A small model that answers yes/no questions on an image's attributes, trained from scratch: 48-pixel images.
Rows from block 8 of the image encoder of a small model that answers yes/no questions on an image's attributes, named by matrix and row number. Rows with one number belong to one channel. Each number is 500 + 40 x the weight over its row's rms, rounded and kept within 0 to 999. All counts start at 0. Numbers have three digits each. After the name is the row's rms in percent of the matrix's.
After each channel's rows are labels from the 100 images, of 14848, where the channel reaches its highest value: "strongest on" is what is common among them. Only what is clearly more common there than usual is listed. The data: photos with spoken descriptions (Open Images, Localized Narratives). In brackets: how many of the 100.
# conv1: bottleneck pointwise conv (encoder.blocks.9.conv1.weight, 64x112x1x1), inputs 0-111
# conv2: growth 3x3 conv (encoder.blocks.9.conv2.weight, 16x64x3x3, transposed, each kernel summed), outputs 0-15

conv1.33 096:496462482523530485477447534508498495505495509477554561416439460508559488487417501560472578502487541461507542459538490529497521500595449436498465439537502464582532537549470494433490535471554412508474526506527511516461533428484495513483513508504446482467501550375429511528523499504482504483482538522484501441427452518485439531449513432493
conv2.33 107:500504469478497400557455477501495450487511566468
strongest on: text has "holding" (38)

conv1.19 100:480445509487492479518453490470538520466481521552457430502485493468440434488474514509449470468476484467445477465482488454522504479476476461528443464506500498487458536467486541401514589607550417482452482462518453474553497483511462480478497533549469504541506450552446506472453548493447557481468535574525504554488489640549544533511447530489
conv2.19 097:582514466531494438593516515483495447490499518493
strongest on: text has "two" (28)

conv1.44 101:478483520540450510507506539522463503437474477531567450466494477520492493535473476503540521510496497486420460463492495483464504476490462492519520512516526452493489595498493502522529469524500540477482451513516489509451531475445434495486512538435473517444474481561449586485559496550540424502480579511462407469416490496539612474408475407411
conv2.44 102:501521484463464503430547402515476503470474556496
strongest on: text has "table" (34)

conv1.18 097:451464473471502496512430526556533543506546508529504464494488456565461438525492479450492484445469525514492484461541477528474456464495436529510654552387570472559455467499507519511519490468542505500482487443471471483410528445491438441541492523496545496509450552498485537425507527562522486468428543518495498476460526517510457492457536436486
conv2.18 112:451383481491486501460479464509473470503517453467
strongest on: text has "flowers" (32)

conv1.7 106:514494425482476523490499469388463466474503511513446457455571516492530522467478477527500504520525535535444453507458589478468527451588580518502489519428533515591512490532526502518498561461528513512462480506435546549502473514503497480508570510473468515518514522535398520472450448541465501527480513477509521518461470594529538536469517373530
conv2.7 095:489425449451482492427452534502508534468544464488
strongest on: text has "holding" (35); text has "man" (29)

conv1.63 086:514498474460501497547490564468492473481531531518571461447547466417482457522457535518507537452485484566510550469423520511528592457571432529474404529453544502508484483473463500484498554490493485535510490465489534514495587564537516496444516466516495501489487509444566510554441485512536533524461459445505446437487475618447497451485556489552
conv2.63 086:529415512531463504433460462462492460456501502452
strongest on: text has "standing" (49); text has "holding" (36); text has "sitting" (33); text has "persons" (28)

conv1.55 102:485462526504456502427540549484502518479452523433474474462478446503512535514508528477494460465512489526424441455511504536509494500452530473478506489533525473490457438488518526547476511520485506508474511516481562509529533463433506528527516459508491442455488501459471457664496542469542514510483494468425440559471505632482450442386497555522
conv2.55 076:546434443494545478530467537531495463456480432477
strongest on: text has "grass" (31)

conv1.42 095:497495471546422498499479550447535441516532489495504440445486443476470526471427507569473498504487419559487564509456509498379418478435558508453407522454588466564507555484518513520502543470420474481443415518486498470539519489459498512522513489538483522452480524488554486498522491547480547441544534455480489512480494489534522460492505442517
conv2.42 184:511483484499474471360474507499494474471502460502
strongest on: text has "people" (48); text has "standing" (47); text has "sitting" (34); text has "wearing" (30)

conv1.26 101:517583519480504486471517387517564511487459494536502508514422561500597478541494530451460479538487522454497486584532494528495567520589580532555543504510501466517534519522494479497493540499511563485501498511497419471502479481530513504543485518514515593455502502497559459552518522543538513542458443450519509430482494459502442454537443427579
conv2.26 125:500509518462426447525465422485468479505465434512
strongest on: text has "person" (36)

conv1.59 097:453536448509475559566466587491463432473519502490514543513477513433403559532475491524488510527525555540560439503513478488498462488463552498429462489526568516489514566540471547439524507443468455527540486476524461569495449537520518510476512488530488479513493553539462483434512490566481478453444512477504509572590542525535523487441572542422
conv2.59 122:491471472539445477417465433493482503448498448521
strongest on: text has "table" (30)

conv1.20 099:481500500509469519506507519583532508510509519457472479516479439501444537509487461586538387516501478483512541493489542463464490502484539519492423464555532504550492507514444429436487447439484469523492571557481430463456509487483510476376507455457483518648513449504492481449492520562485536493478486538527507455527508506522496566488436496460
conv2.20 171:487374475476449523441505515521490474487493505496
strongest on: text has "grass" (31)

conv1.32 084:510477445486526452526459598422455456455470557498501445433564489441528498497480504535481489469490486475522552486454457467531558463598560486482446496537512489443448442508457409528498504492511520477539476532529562476509517446492457576487454531471513476486474510429427434592484540486560547515488473459493508495516483556513511510416488484503
conv2.32 085:524459473482484429436450472484529464457487557456
strongest on: text has "standing" (50); text has "holding" (37); text has "wearing" (30); text has "two" (27)

conv1.8 095:543521516518564478501562532456564448506483520459518538513508469538468500516615444532514504489505475439503481563515513413514524522476527509443542492585473488427482473560476482472507505466500481522480491518512478475501406537534525510465508482509460514651512469541490500479560549536558479584469418512555462539490544483477450508517436523514
conv2.8 145:536376508490489526518540566499503470497504487524
strongest on: text has "grass" (40)

conv1.3 089:436443557470484491497516480463503498478509507535523466480612450448470512470433501562478524495504473554527546487446547550439552515493466504460441541451582509475477536474500588554475537512483509485468489449441506485435520485456509478503486470498508531526504555436645452447514500474515461547461518563495481560487485457544521450505552543511
conv2.3 093:516433520470470461431478502512448438477504467440
strongest on: text has "people" (44)

conv1.0 098:513478407449501466581522479462539450469524469484502448476490468512475501498491537463524450533433536573478576435433425538483443512446476459506502530510559518497513480526499493536460537544480491494505513517479601483530518512405526463462530456495379433486482514438443507518512471446452459517546569474508519523461494503505541502464472447554
conv2.0 115:585494517503471493453497499498492536498473388514
strongest on: text has "standing" (50)

conv1.24 098:414455510477556455530433564453450475487474510494509502490525514463538469487502517520465507464487496514499472440506486444434556472546482452496441504492526500504531481571469499443496441494451423487517529582466479459496542505475519442490470486448480560478449500452492470670481491470550474487554510460509497448552558414532511503469464464528
conv2.24 089:525507481514466460484472451511490481458493616452
strongest on: text has "wall" (49); text has "standing" (47); text has "holding" (38); text has "sitting" (33)

conv1.61 093:520490491482471455481500584399480502469503486540477469468483506465527521459471453503477494501538518512512624456461488556374527536512540510512394500531509463491504493501486507427496562544430521518499438545541524565499511528504477523529544487457484473486542500533437466555518566432448564492457432459473447446463538465514520540483490486479
conv2.61 149:476419472516474448394469507485504463500491514504
strongest on: text has "standing" (47); text has "people" (44); text has "holding" (37)

conv1.17 102:510474470487453547522462532471566501472510486499534517464612512529456473475497515506511504534528473520475461481485385455483557477582550520536414508454543469517482434463516479519507486520481543485465516530429509491555456534458477448502484493492481462508468411537535440541483574478475464413495532438439438578483490461509542495502413462508
conv2.17 076:521487517454450458494486490540456431527497580450
strongest on: text has "wall" (48); text has "sitting" (37); text has "table" (36); text has "holding" (35)

conv1.6 104:539483583527526509443522501499516522505486486502539470478540475519510469481511500544489473493497480457499485481442442563477557470460521524469498463467518436456464508431461490514528426501478501473467489526438451522477485440426469528512491488453479509581423456554455463532589484411581547421580474469473471575467453507492558517418545525523
conv2.6 076:492467482490557472466542500511433450450567554503
strongest on: text has "plants" (26)

conv1.4 104:497440448462523509596516492510496444497462507470478482426531465463461449489479517522482455513541478502543487486526484502490481513496521466475487473535502485485462498497512463487486505538480512507504515480521518483457522557446474504455514457454442675539409525484577504461513546475497508451401574496501535486474389504495484432484573573533
conv2.4 080:455482542483447483571481421474465470470468469472
strongest on: text has "wall" (45); text has "holding" (43); text has "man" (35)

conv1.52 096:434469558431461519477559545477564448492464494447420537489481479449451514512485520465488423478519483467506457523472519541463476485487497455505418514534457524451525499564485522424511512516484463479561498518475490491550471529501518508445470455419486390638527443503553552464511477547547542472522531483456470518536480482535490472515502432501
conv2.52 081:510387447489475490472536549506479484450492466510
strongest on: text has "grass" (28)