A small model that answers yes/no questions on an image's attributes, trained from scratch: encoder arch densenet.
Rows from block 9 of the image encoder of a small model that answers yes/no questions on an image's attributes, named by matrix and row number. Rows with one number belong to one channel. Each number is 500 + 40 x the weight over its row's rms, rounded and kept within 0 to 999. All counts start at 0. Numbers have three digits each.
After each channel's rows are labels from the 100 images, of 14848, where the channel reaches its highest value: "top examples" is what is common among them; "colour at peak" is the nearest of a few named colours to the mean colour under the peak. Only what is clearly more common there than usual is listed. The data: photos with spoken descriptions (Open Images, Localized Narratives). In brackets: how many of the 100.
# conv1: bottleneck pointwise conv (encoder.blocks.10.conv1.weight, 64x128x1x1), inputs 0-127
# conv2: growth 3x3 conv (encoder.blocks.10.conv2.weight, 16x64x3x3, transposed), outputs 0-15, a 3x3 kernel for each

conv1.60:514453541508541545557504510516524597531442461463522551438485520490425514481525490527508417477512502441545492506507519460493489473447504501562501440502523497497537532482451453441529460514483480511458538542469477457488463466492475502459551501533543433617521410585484460457496541508505566517465539527567505439465543492516468473541531526461606515484526571491524458533496528485550552588489
conv2.60:503533517514494554498571546465506476479488543482506538530521514502495493523546531457453465454433440443406419466507559419475567433444560455596525447743546489341483499480472453466485467454464506500502493500499483466443506484523546494499460479464526484473487480475487473481510511481493504472465476528510521482523509509501509487513506495530508485518491470499500500486481555482483479494484507486484478496472494477480469484486487465481498
top examples: text has "grass" (32)
colour at peak: brown (69)

conv1.18:502488440521552481517512498486528497560476512452518507495493501521450505526527512546499413444465447440529500506426534470526467519451534476502472519471522476478408570506537476488513530513515502523506607517431536450453513500520528492492556532521516531673485513552498602429570498541472509472487510527450502536549525464472522513434510507479495463535527608518514468510562470482494477551456
conv2.18:475500509491471527454501494495544524503483532514478506490486502478487485510561527470480473451441443464427452438504545422496541437440537461633488448754504457330438492456470443471473478473495485499512467478480474466459532509517522499470454477444504499482462503493477502505478513500503533494507489520521517473521468508522529505500514543521529492542519499460463474513484530507515507516508494525510465509463457516530481522522511504490498
top examples: text has "grass" (29)
colour at peak: brown (68)

conv1.45:527448521541472517468467539496541572519468494450476524525486453506465509505543495455520486522540411519496470500461491448451476482482519504482506482580517461474499456504510478475489542521492514481478437517524525455484477497523560515479498510534589490535470445467437437585504551468549511481540415583501475543534435644510448490483448509453501519519434544492438458578546492473474490554597
conv2.45:519520499584529502563529486468472488449462480448435447411453456432452458495533526481570582466519526451456454523493497547491520509456471465546575434535557465387417450497531461526559507473438544538432497445394468478429505468470531501493504509510479463456461474455536507443491506478476452447496465468446429458523493457551522495450519522478476535468442520502459463530481522467462498465497526504520497558546495504516468528534499533529497
top examples: text has "grass" (44); text has "ground" (36)
colour at peak: grey (60)

conv1.47:483472406441461503540530506468464437535527456537572494474510473440496464461502465519476581530542484508565499469523446473486446484565480490508481574452493493528475455562482520513470533556538577509503488488494540544533485494451494490520478508502411535441441482490544476545488492435535463472505541453452436455482482466518483456454430454523437527529457459416453559478604526547492438492524
conv2.47:565598572545541521502539544488493457484454415477448454503502473471471457482467445476495516457480510434457487493511461456500446516482475505497492491528528524561538435483438482527486502459479429512455424499422436443419451462464499566467491517505490480536453441492467420468553563499519496462498468453402576548439605541528502520578503451548498463487502517462523471465489498440475489470544531477470527473465473466473468503506492505490460
top examples: text has "wall" (48); text has "holding" (36); text has "two" (29)
colour at peak: grey (60)

conv1.23:520440463487471504516565556492495518500481453509510544461526474526477498492452547505555470515491508423425563412560487470535499480489473447491484476485517498488444520514494478464478498502463445475542487464534485503414511442431513531489423432423442467542521485434496476567528455460499531461461453510456525514445445467434463424410486529509422521481559498427556476473576531478499445468488
conv2.23:539567574508493519484523514507555561491505509520536538486489462462481473484495498489483487477463481454462466485554461496526472478507458445501501502517524512455469444459469494507489522493529522539496465473436430449436458415420490521481509574547526485537527467513515474495596625552509514505373381437422462465505547508586546534468509469485498465506548537468506528499478511484479502453513527460504557437489531453436450458471495476438476
top examples: text has "wall" (44); text has "holding" (38); text has "table" (30); text has "two" (29)
colour at peak: grey (60)

conv1.6:441526500448449498479443544487448426499478443478497508507464552475474493496460519545470463528490447502433440503566534461478427505491489472508487493522500541524522433519495454509467439455494516478581452454496537481544511465481535495496483457475536416478553434454503465420494487640514498486481558503556492542484491503450574540471493509429609446475528472506481582506515488473519517520434
conv2.6:532532481520526505525529513454417495496442522496501553472447439464466463494504496539494483493465463486483490520486516502451536542471519462513493469518486494489471514504493490496485519532541510545595439510566441443480523555522448412401523568545489476478497503536473462512490480453502537538463494524455403494482463492486502506451540540475496470503471465520477516528597590462464489423462602405470608410460588499446494495478510491464468
top examples: text has "grass" (30)
colour at peak: grey (62)

conv1.20:455535494557479486463556457592505438456536514504550478513511516515528510483499541546476504473431522467425513483392524550459583501548520565466497464535486445521499441492479520510561476486552531489470491544464407470438511514463521478528472461508484580496474487508493485485599547487515490536497469483554509429527532437481441519464447491471561548453530513502548411557577523472454488469514
conv2.20:508530482518578510456494484459467471438487444431456417498465471473432443498462444466475458484511485489471483486539394506597407503605424495518503465512520463473511462411433533535497521591566489493510502503511469490485534526511522502479457462459474454459506476470564462468466436452471456485579548497522502526482462480503493494491504468502523469461532493442429446462456484523494538490508478474540481472533482442445470479471514576562558
top examples: text has "woman" (25)
colour at peak: pink (29)

conv1.31:536569439475470583506444499499533466447482423487550515495536492486475524485454552525507489514490621478464540475529481512500509492477513476501488473522492504593507552486540480462480425463484475507478462454526511469522498615438505477473509460505458443447588449533450482467543485620553528484500496522527464507472533504501580474492535451547460472535537486488512589522467478517544487514592
conv2.31:525466416556531508535574599440461491466474505466482498455446452431436444467466474576495465547472439513461449516540493524478503561413452515502543485470500499513499477475466498499490511475482566555534459490483446459461517493475482496488491513518514454428490452470460469498543611548494488458461428497472474548469500603467440491475521566479540516456478449543501509533512541504482467470479555490468606471460580463484490456456500508473485
top examples: text has "man" (32); text has "wearing" (30)
colour at peak: grey (60)