A small model that answers yes/no questions on an image's attributes, trained from scratch.
Model: encoder activation silu, fusion encoder activation gelu_tanh.
Training: muon at rate 0.0031, 5400 steps, batches of 384.
Data: trained on photos with spoken descriptions (Open Images, Localized Narratives), 101725 training examples, 20.4 epochs.
Rows from block 2 of the fusion encoder, named by matrix and row number. Rows with one number belong to one attention dimension. Each number is 500 + 40 x the weight over its row's rms, rounded and kept within 0 to 999. All counts start at 0. Numbers have three digits each. After the name is the row's rms in percent of the matrix's.
# q: attention query (fusion_encoder.blocks.2.attn.q.weight, 192x192), inputs 64-127
# k: attention key (fusion_encoder.blocks.2.attn.k.weight, 192x192), inputs 64-127
q.77 107:459515428512467613466528551501508531451517451497510503505505448493458510561500521477550520522459500457568526459569538493571518507515493521473587532480426474511470520468550462440550477535517501
k.77 111:501449529478459578460518462456450535498496466506548495494524464538474508477453498440520462383591519525516529478527551569439454542502405576508494504544472483518538489453486524505506434461480530
q.78 100:472462497518522527565514566505411506505498486560553534499466538484418516471522512503452508504499559426502501503487563445564501536596428508539585470480454541439460495470426495448559538513442558
k.78 102:523524545427473549490428449461465523555508498506532452528509547541537539524483508499473519408478541518440577497511550480449505447444500480518513519493449498515484509497475534507493520490517512
q.79 095:473528467488531547505481534509507442452543549536502522530477465447491435452496503507466532469494542472515559533519554450508580537515441463501533489510492501462536444493467511446595476553528429
k.79 091:508512515483558534490438588524597577544585456502517413526528518497500528448545557530541564508559582508515482583472502487533524451486490429537495536570517489403465508525414427468518454536515539
q.80 103:495451515576439465550493497528543519520571475503479479458494499529514521465499497528543472486527505528455537472497486424479535454562517574487388453502464496521510497469515472575484503482487592
k.80 105:580468449481539498550505557505466548481503552422507474522476507541487495548521534507415452548526496480499442558545488591454451516544511443431463514455463541484508509607432541437499493490535450
q.81 085:534505494547499502525526495478507479461538579538496380581519547516514404455547495496522497568505512436478529560582525518525439532581427515525573480561533518428510552470496455490543551535531463
k.81 088:459490525510439448521469530458496514497475542560505507448472556477484575476461455505521536513479504503509459503517530483538615506485574434541523554464466490462506515550539470462512527543469519
q.82 080:544479530498523530587446512534567454455476502443465452539567511520553536449462489514499468573470436475588500552503479492486485512422560452480443498505549495529498530481483497525497508537440457
k.82 079:562568516520412416473482511460502522452500519428435543414492518499483486518527461496487511558473434475472520507446444498479514424513547584516530505545466529441489511481537477506493475498560475
q.83 067:467526440519468505487461440466470487462505479574534580543534575418443515512502489489541539559529523504537551477488501452518450478512510445500440545587471566525593496477494486479538437496565491
k.83 072:504468524568517521474524568467538489551493448533523457559514518502615543455538474505470490528520491487439507560537573526526447528513455461473573441535507549491510508546457426564525503443505561
q.84 087:575487533533580543610426521541528460509526492507443527485519526502564463489404495496532468559478447486484550538555487535519509543507495512466390509506499450488467452553405473545529503562541500
k.84 087:502480520593496420485507560498475496388469499379510458505514501529494485477527439507500437497485506455528465502517511504499497476522526495421547564505534479530470550464551485478454424436546524
q.85 093:529474473506434474540450547490506536539447470403534530434510409470498588547494574551478468424527498483438493549474548635495492517491419542549444520485507480535503466473485525475423476463526529
k.85 092:521494499539523523527507471484480497490483521494463523546546457489502528547477449501459476465530476460610511452490482516505444443501538551503499532483518450516552477438483580496484481535544442
q.86 075:546560494519425534516488505505484502576524557437456462471520513476535521520463484516505430483504480513472498514486540538483528459516504573517520534522501501533510472527468546451418508397465446
k.86 084:515498488553528515540514503481545544576530497526428474457512545469506470485483443452439495546512495445512565491442491547530510467558578576533459470523521459413567493476509520483501499513528411
q.87 091:503481534521499376413492503502509472633529486529480482465546529514464532477581523478574443460532469444463503501447504489491402498475493601455511498462441524564557496531534473524474535504460534
k.87 092:544496450515516528484513545545462542533565530545589535486532535521535481447539521467496473455526512529527471466575429519510480484484471501451463456493448493459583407535410493534491516523510520
q.88 077:486585501522504603448508503509463487579519536507482552471502547522526463516480477474447457595448491501518462535496519540434531498513556495456436537489498437419449522507529447579505502509433500
k.88 078:559526544501545508491525531460527458475522504468523508489594457512525491517511517491475488426470519504472510531535456455539514481466484533517528534505550425520538519500595548508499518478416575
q.89 072:444486498461521487386552469444442521506494568594510507494486536485519491501531478404526460495471552487498518492536554470544544543495466527482562522514446563476543546526541433475495488474505518
k.89 077:526536501433526564481483496534494537579536511562567525517573557542429510504563457552504463455517575467496492525521513458511470455506372493494448552499505454492525432509481450528508538491478487
q.90 076:465453450517460548515495467519462539509470436480454525496507519531524544504515462534544465550492527507500496422467444570519413468537502414472404549507509532530472480454467453566511496528492500
k.90 084:452517477500433477493545501540442475493473452459509526492483466512502452539487500462511469516436469525445491478509508538467397583471573492487536486407428538589498524464530599491483489450488499
q.91 084:484505479520479514540536468455473521469433494492539447569495524547502463555497520506449513491518456481511502543531524485503542486530443477527606473535470549459467576361512554491524416466534454
k.91 086:515524523405460539481426459409513509534489531531466503525490529409537527480440476485468585493540574476464588483401564473550499522416549498567545578440518469470517471478520471483563525501548469
q.92 079:548469565512575436562495452500488466502519506527500451506528453526466456500470478479495508490474498458494487519562492418478489501460538493529599437484474533491471449500563535496498489512484511
k.92 080:438434529461559433516439501497486528457483517467564544507518568520507460443443470493536538489484475517447448494435547478453590513507485475501493579547489556415464555524493485538581482508480476
q.93 088:489481540529479437485490465571534473495506542526556547497523496443430482468499435541559531571547519450476503469560510525525402515516486578503378496492503555529526519527508427434525484468513523
k.93 084:553509529530472503575564523500481533571506498548576526503449516516507496537483449562469454521489403512482479498513492510519504513543496434510595471494494506452486594485448530501462433488481510
q.94 076:498597449501468447503492477478505480453482555522417503455463554479518489464458482528584452547517448523554586432456551464554526475506522430430536505491486531543571510555445472503488522536517427
k.94 083:556511437556457575480557527604572566513590493489498477508505486533459468432529484465515494535573580498445459481494463556516446505509445601482457471496514494491463440443463449488459489525517554
q.95 110:506486431538533521523476515471494532492472533543521515524501565500539474513508480472487516422426530597584545491473483428528542488504532550443464535512501519524555499484456532491506451460492466
k.95 110:530440427561475559464443506549482548472511511477456484583482503516524496520532537427425516508490532468528473518519542504541488515500459474463452471508537549506486425509517433434422518430508438
q.96 120:509519489476498487463559479473469464459471522531501473469518531607454607436521527464519531494483466563494557457423498554486521506491465543530552545498501431443567498506483577495570477509513486
k.96 099:443546471483554492449463547470485532482504462525490420505525557569503444492610546489476405430527454524532412474574512439520494520473575479481590530501524484348511501555469485417523460497484528
q.97 100:535440561502520474491537549601491491557521530485466564472504485436440555527500420498460482550541530551508526491461483490440495505469535467571512421519486507443503463549460470405549518438489508
k.97 103:494503501482526480482470513504470471455504558446416432529532484514557455488531503566473529517388487461549454502379571508442478500470543458416523564496532495508488492519551563447512468519549438
q.98 102:418576515395548498474489491500512566478474497504493533480546481455515557464436552512517517483523490498504456506471515487416563493465491477474462528524506514409531521511429542481508508554497534
k.98 094:529497530475508499513534475487480476551490529526482540487509442518613507531499496530537509522545512564557575472474511507519562484521487524493437547462443469552534550518462484454439523458452518
q.99 097:441498456484523475510514533549471508484472522481566492567478461517454475534441451489487541533508486595584461435480469518518441531505452498448502519505483507497511501563468478491529484494576494
k.99 101:538501587504515476481499469445444489467561507448466457438496488525505508539474549490406488527544571433535479438504474480487557494542539556532443553575505523583460508460452538397454464488488498
q.100 114:499482498508481543534497479487512490491511551507450488513492510550502514584549550502498474448495565477473516434472534521487434470475470557497566543534493416490513580499510566499514498508487511
k.100 101:557456500517549479458487523475470518565433501560575475441464475516497509484528472516511446524505503528488455503572507533480461477408486512467356547558521480516490490512616452575480511497480534
q.101 112:516533534451468482531410499444554597500569495513451472498435528546485533502601563508467603492436526526502470570540492478483538521445467420469537462493545440433481495545520461521537548456470483
k.101 131:477546486533548560463443431469543526508497478494479497440493493526500540509469450448520466528453536561451467471459502607496512481445516591514451446525505553448491396552511482452529574588551450
q.102 123:499529525583449524530492535551445444468499483509491483485467452461482533512519421568562516495443485511557549486462513509517493438515521546508463485502515507509508509513431468499427524488424484
k.102 117:476498507518532441512465506487510495552564413524552499467477491492443468486549512505499532558556469503526461503467510531542427486578548507491410526441476462491458496586414433422543521497449420
q.103 121:476526507547489560570523500466528514482509452431510472438497511534518586540516467458507518483492469503546504428419481523488454435452521543493472534535508485502481370515499492480563556484560450
k.103 124:546456531503547475521476486469498491533506518512532440493446512534457462575511583519486578473479504489544513547524530481501484494498490475558564453532551476472502540492491433533529453457409527
q.104 135:439476504452491501477423482470509475536543452528433552527510568499529421524492512549501527552428552449470548469485523456485500604527588481536532543480435499502488483549550549458484503499533512
k.104 116:485495550510483498480400481458445514615516515512496483509471446547485530437476449490526550496551461488430451465575578542450434508487496515473514489536556413459563460542482571465561459486540487
q.105 128:485498532457418584555497555547460456398539442546421557465504541474409538546497471521481471525487493458569506549457533538526469516513543483510485460495445559504506516555495460458476521569441558
k.105 117:518554462497536475526542462420512506508553523431431489525500500440523500451482566479474500456534498525442505438499510484503471472524519387557541455563536500493468431518486493527546522515513485
q.106 098:476518515452482539449455466497442536458535459472438607477549569503463571482490448520523486580537569475449457508467437500499548542464517483483397530542486473539496494508537471516511551514528503
k.106 103:444581532463480513480501623545500509484500470512465451557469478540540537539503491515415556561526478521538524417438450473559477461483543496532472524514521514523514465483475530488533437432485570
q.107 129:537561547448493541515548447478525520488534519449437484483478440512522534501526492487494471495526564476461497523461454471498512464564463488488431499594440438570476475436498559476463523425504558
k.107 113:544503521518490508557492504550493505482447454439526506433542495524521514517475476538462523525449534477513506504403459550510530495545609539517503475530480520535528523516494468490413522470475420
q.108 117:443470453508518501594428483476529497529504494441525524534503465442514475506437514530537494488475462429471558493466502549465500501515482445506409515499465465531464488500505534489584473525480441
k.108 113:529486440558494457444460465488497470494525408468530466400550523466519592538470470486475447442493481451500573462471545521431509504499573558550468428527500493587572489492512590545454480557522525
q.109 106:554502494456449569467491557559496508473523538503550523520518528506511478435500538488488517501517481409482547496564658528534502508430455537510514449480499530379466522500472544461501495499448425
k.109 114:536558537469469424528491464530481453535507493498519497455532518474479436493458505492523517437561563518535589488603572479552540519454477433565509516499474443488460501551534455487451500552484489
q.110 110:488522469516466430513502401508537532444492507492490456562480486493500412541549536530494550557576486501495558468493546511469489501488465470535467456541562537462469512489488542460492494446489505
k.110 104:450514444488500495510378519471518530525509486560394527489487518475538529456568535460517559547465496520484480469526516502491500493539521430512537437470570537444515585534495471529536433531517528
q.111 094:483528497473557546475483539470563461449448549568557478506506555493459483525467483553458474473429497523499560535422521450433511574478558454518425465525509441529506526536503472478498512472544440
k.111 090:538456438566476454450442511509560542467525444500474496528498495514487435467471508516448505527508543496472471495461499479533524488473530529536455406579605553568478526421454481480543467525542509
q.112 086:473497491430415464531489514428563587445467494449553501464462455526474520537487559501468472410563474466543466485477532474491486435442509428520589538500516497474538493498500509407524465553550483
k.112 085:510485466525530554478581541488511525525549564558465464432454448465487466424472494500510505493515493498533549510465510578470513484552473519465477451486456454517497393523465505468536538561518476
q.113 093:462482491563520479471527548505480464494448468554546447430513524518433523460529532529431524423520544485529508478454485420490512497480492493502548518448468470524522526462505483533422491483520438
k.113 092:547487464491481538483461469488541607473495538545469505500484581499536518494460527443433541557612528428515490494583466472461516546501471490516511459542478566461456461499420560536548473532503500
q.114 084:482446522473460405528474451471549532451488539452524527471434503485461506522526496553506522430546429523524524518469527516503553449443489462497538432480521518551589533475476555437480479479560502
k.114 087:506547418488493549540518475578514453521523562523427503498489495526505511516522480518524557555523463494508482434483436498484509468512496545519456537486504445479508427477473439467484559472608467
q.115 088:524454501536479612545487529482484518476471482500506463534515505524524483507487549521425491476442477556546526529471443508551531458460493488495490453484553473424409471418453588518550460498499469
k.115 085:542475504469474461437467418443441520464470508430430566562456510432498465490426516422480559506488506468518519486509553524474544504470520524575440548486480540454479515448544532421473508524536391
q.116 088:438494491461481469503473479520569499428483515439589510501461562465473485522463516546529475496540486549552509517472559468508546535442510500497429485550538449491531543448511560462544435498488483
k.116 089:573595471511513543559477516441560555536491492499412478470521452519533544468475482480482523561554479486491523544479532462559511428564469500511513472550548491540523504441453438460502460474524498
q.117 085:510471526468473453519474436518516518497551502519506495575469519562458494510523499501519501426464587507538470499452484464510499439489613503471567482504478517423490515483522532532475507516448478
k.117 091:417516461433543506500488513591418467481515505532494464444482497550476541575475547489529525511435476537476442539519526457497553518572502479522491524475428509496528498517535533463526570515424518
q.118 078:571467515504453533541474519511553472494490425505462470546527566486570544478477513505507456552475466446563494478486493476460478510449542469498466529495532477435469496543437480478531577530465480
k.118 072:540542563526499433465548569435488523524512464445464451396500499478545481434480496471574498473471464545528510512586514573482525517467523561523489426524452542483480525486506494497479474453530502
q.119 082:456534531440482403524471436497470474486513495424404460505473480497472489512504443510542471526509515498510476553513498457498508427464550452503572513569443549523490490476526565550543484481434464
k.119 091:450508455413485523559449560486519522548564542493488569493494452531486422527506515501539483606493484533397538566406479465499447451574550517501488514551511543423542482496462503517538485510486445
q.120 081:488468503495497477486468486536534490459459581462503491428490459462445425490498478504519532501502589532431474483537473456486464477436548516461559491496472448588501538479616573529500475496403435
k.120 087:518493474471513504592514549500538523515487494483554517555507406555476488530452536474509528484564462576472460483399496413529536472507501499492475503531462515449479507462486561436509552503439476
q.121 072:535529497503556534473477485541515456493498486529482497544546457507510454513537495512523513543463548462459535488478392526536487516560483568532407481551505509479451504578416478484544521506530518
k.121 078:466499505576505438420479503481461490478470535508574495495436530519456498566545515523471442422432500510561470528554484513537568548496522475465509503535509473534518591476554494469426488538479505
q.122 085:545539461550448515511499491517464493571563500550434501511477507532536411543505500497470517521529468541508534495508476504533456492519492539464466506472573532392474403530411502543476536499486478
k.122 080:443394434574516424532514507551448497529534488513475479480451491433509424486532492465511498502443503484484492471568473564512503525502585404423498491449500516464499506564472511453474463481516512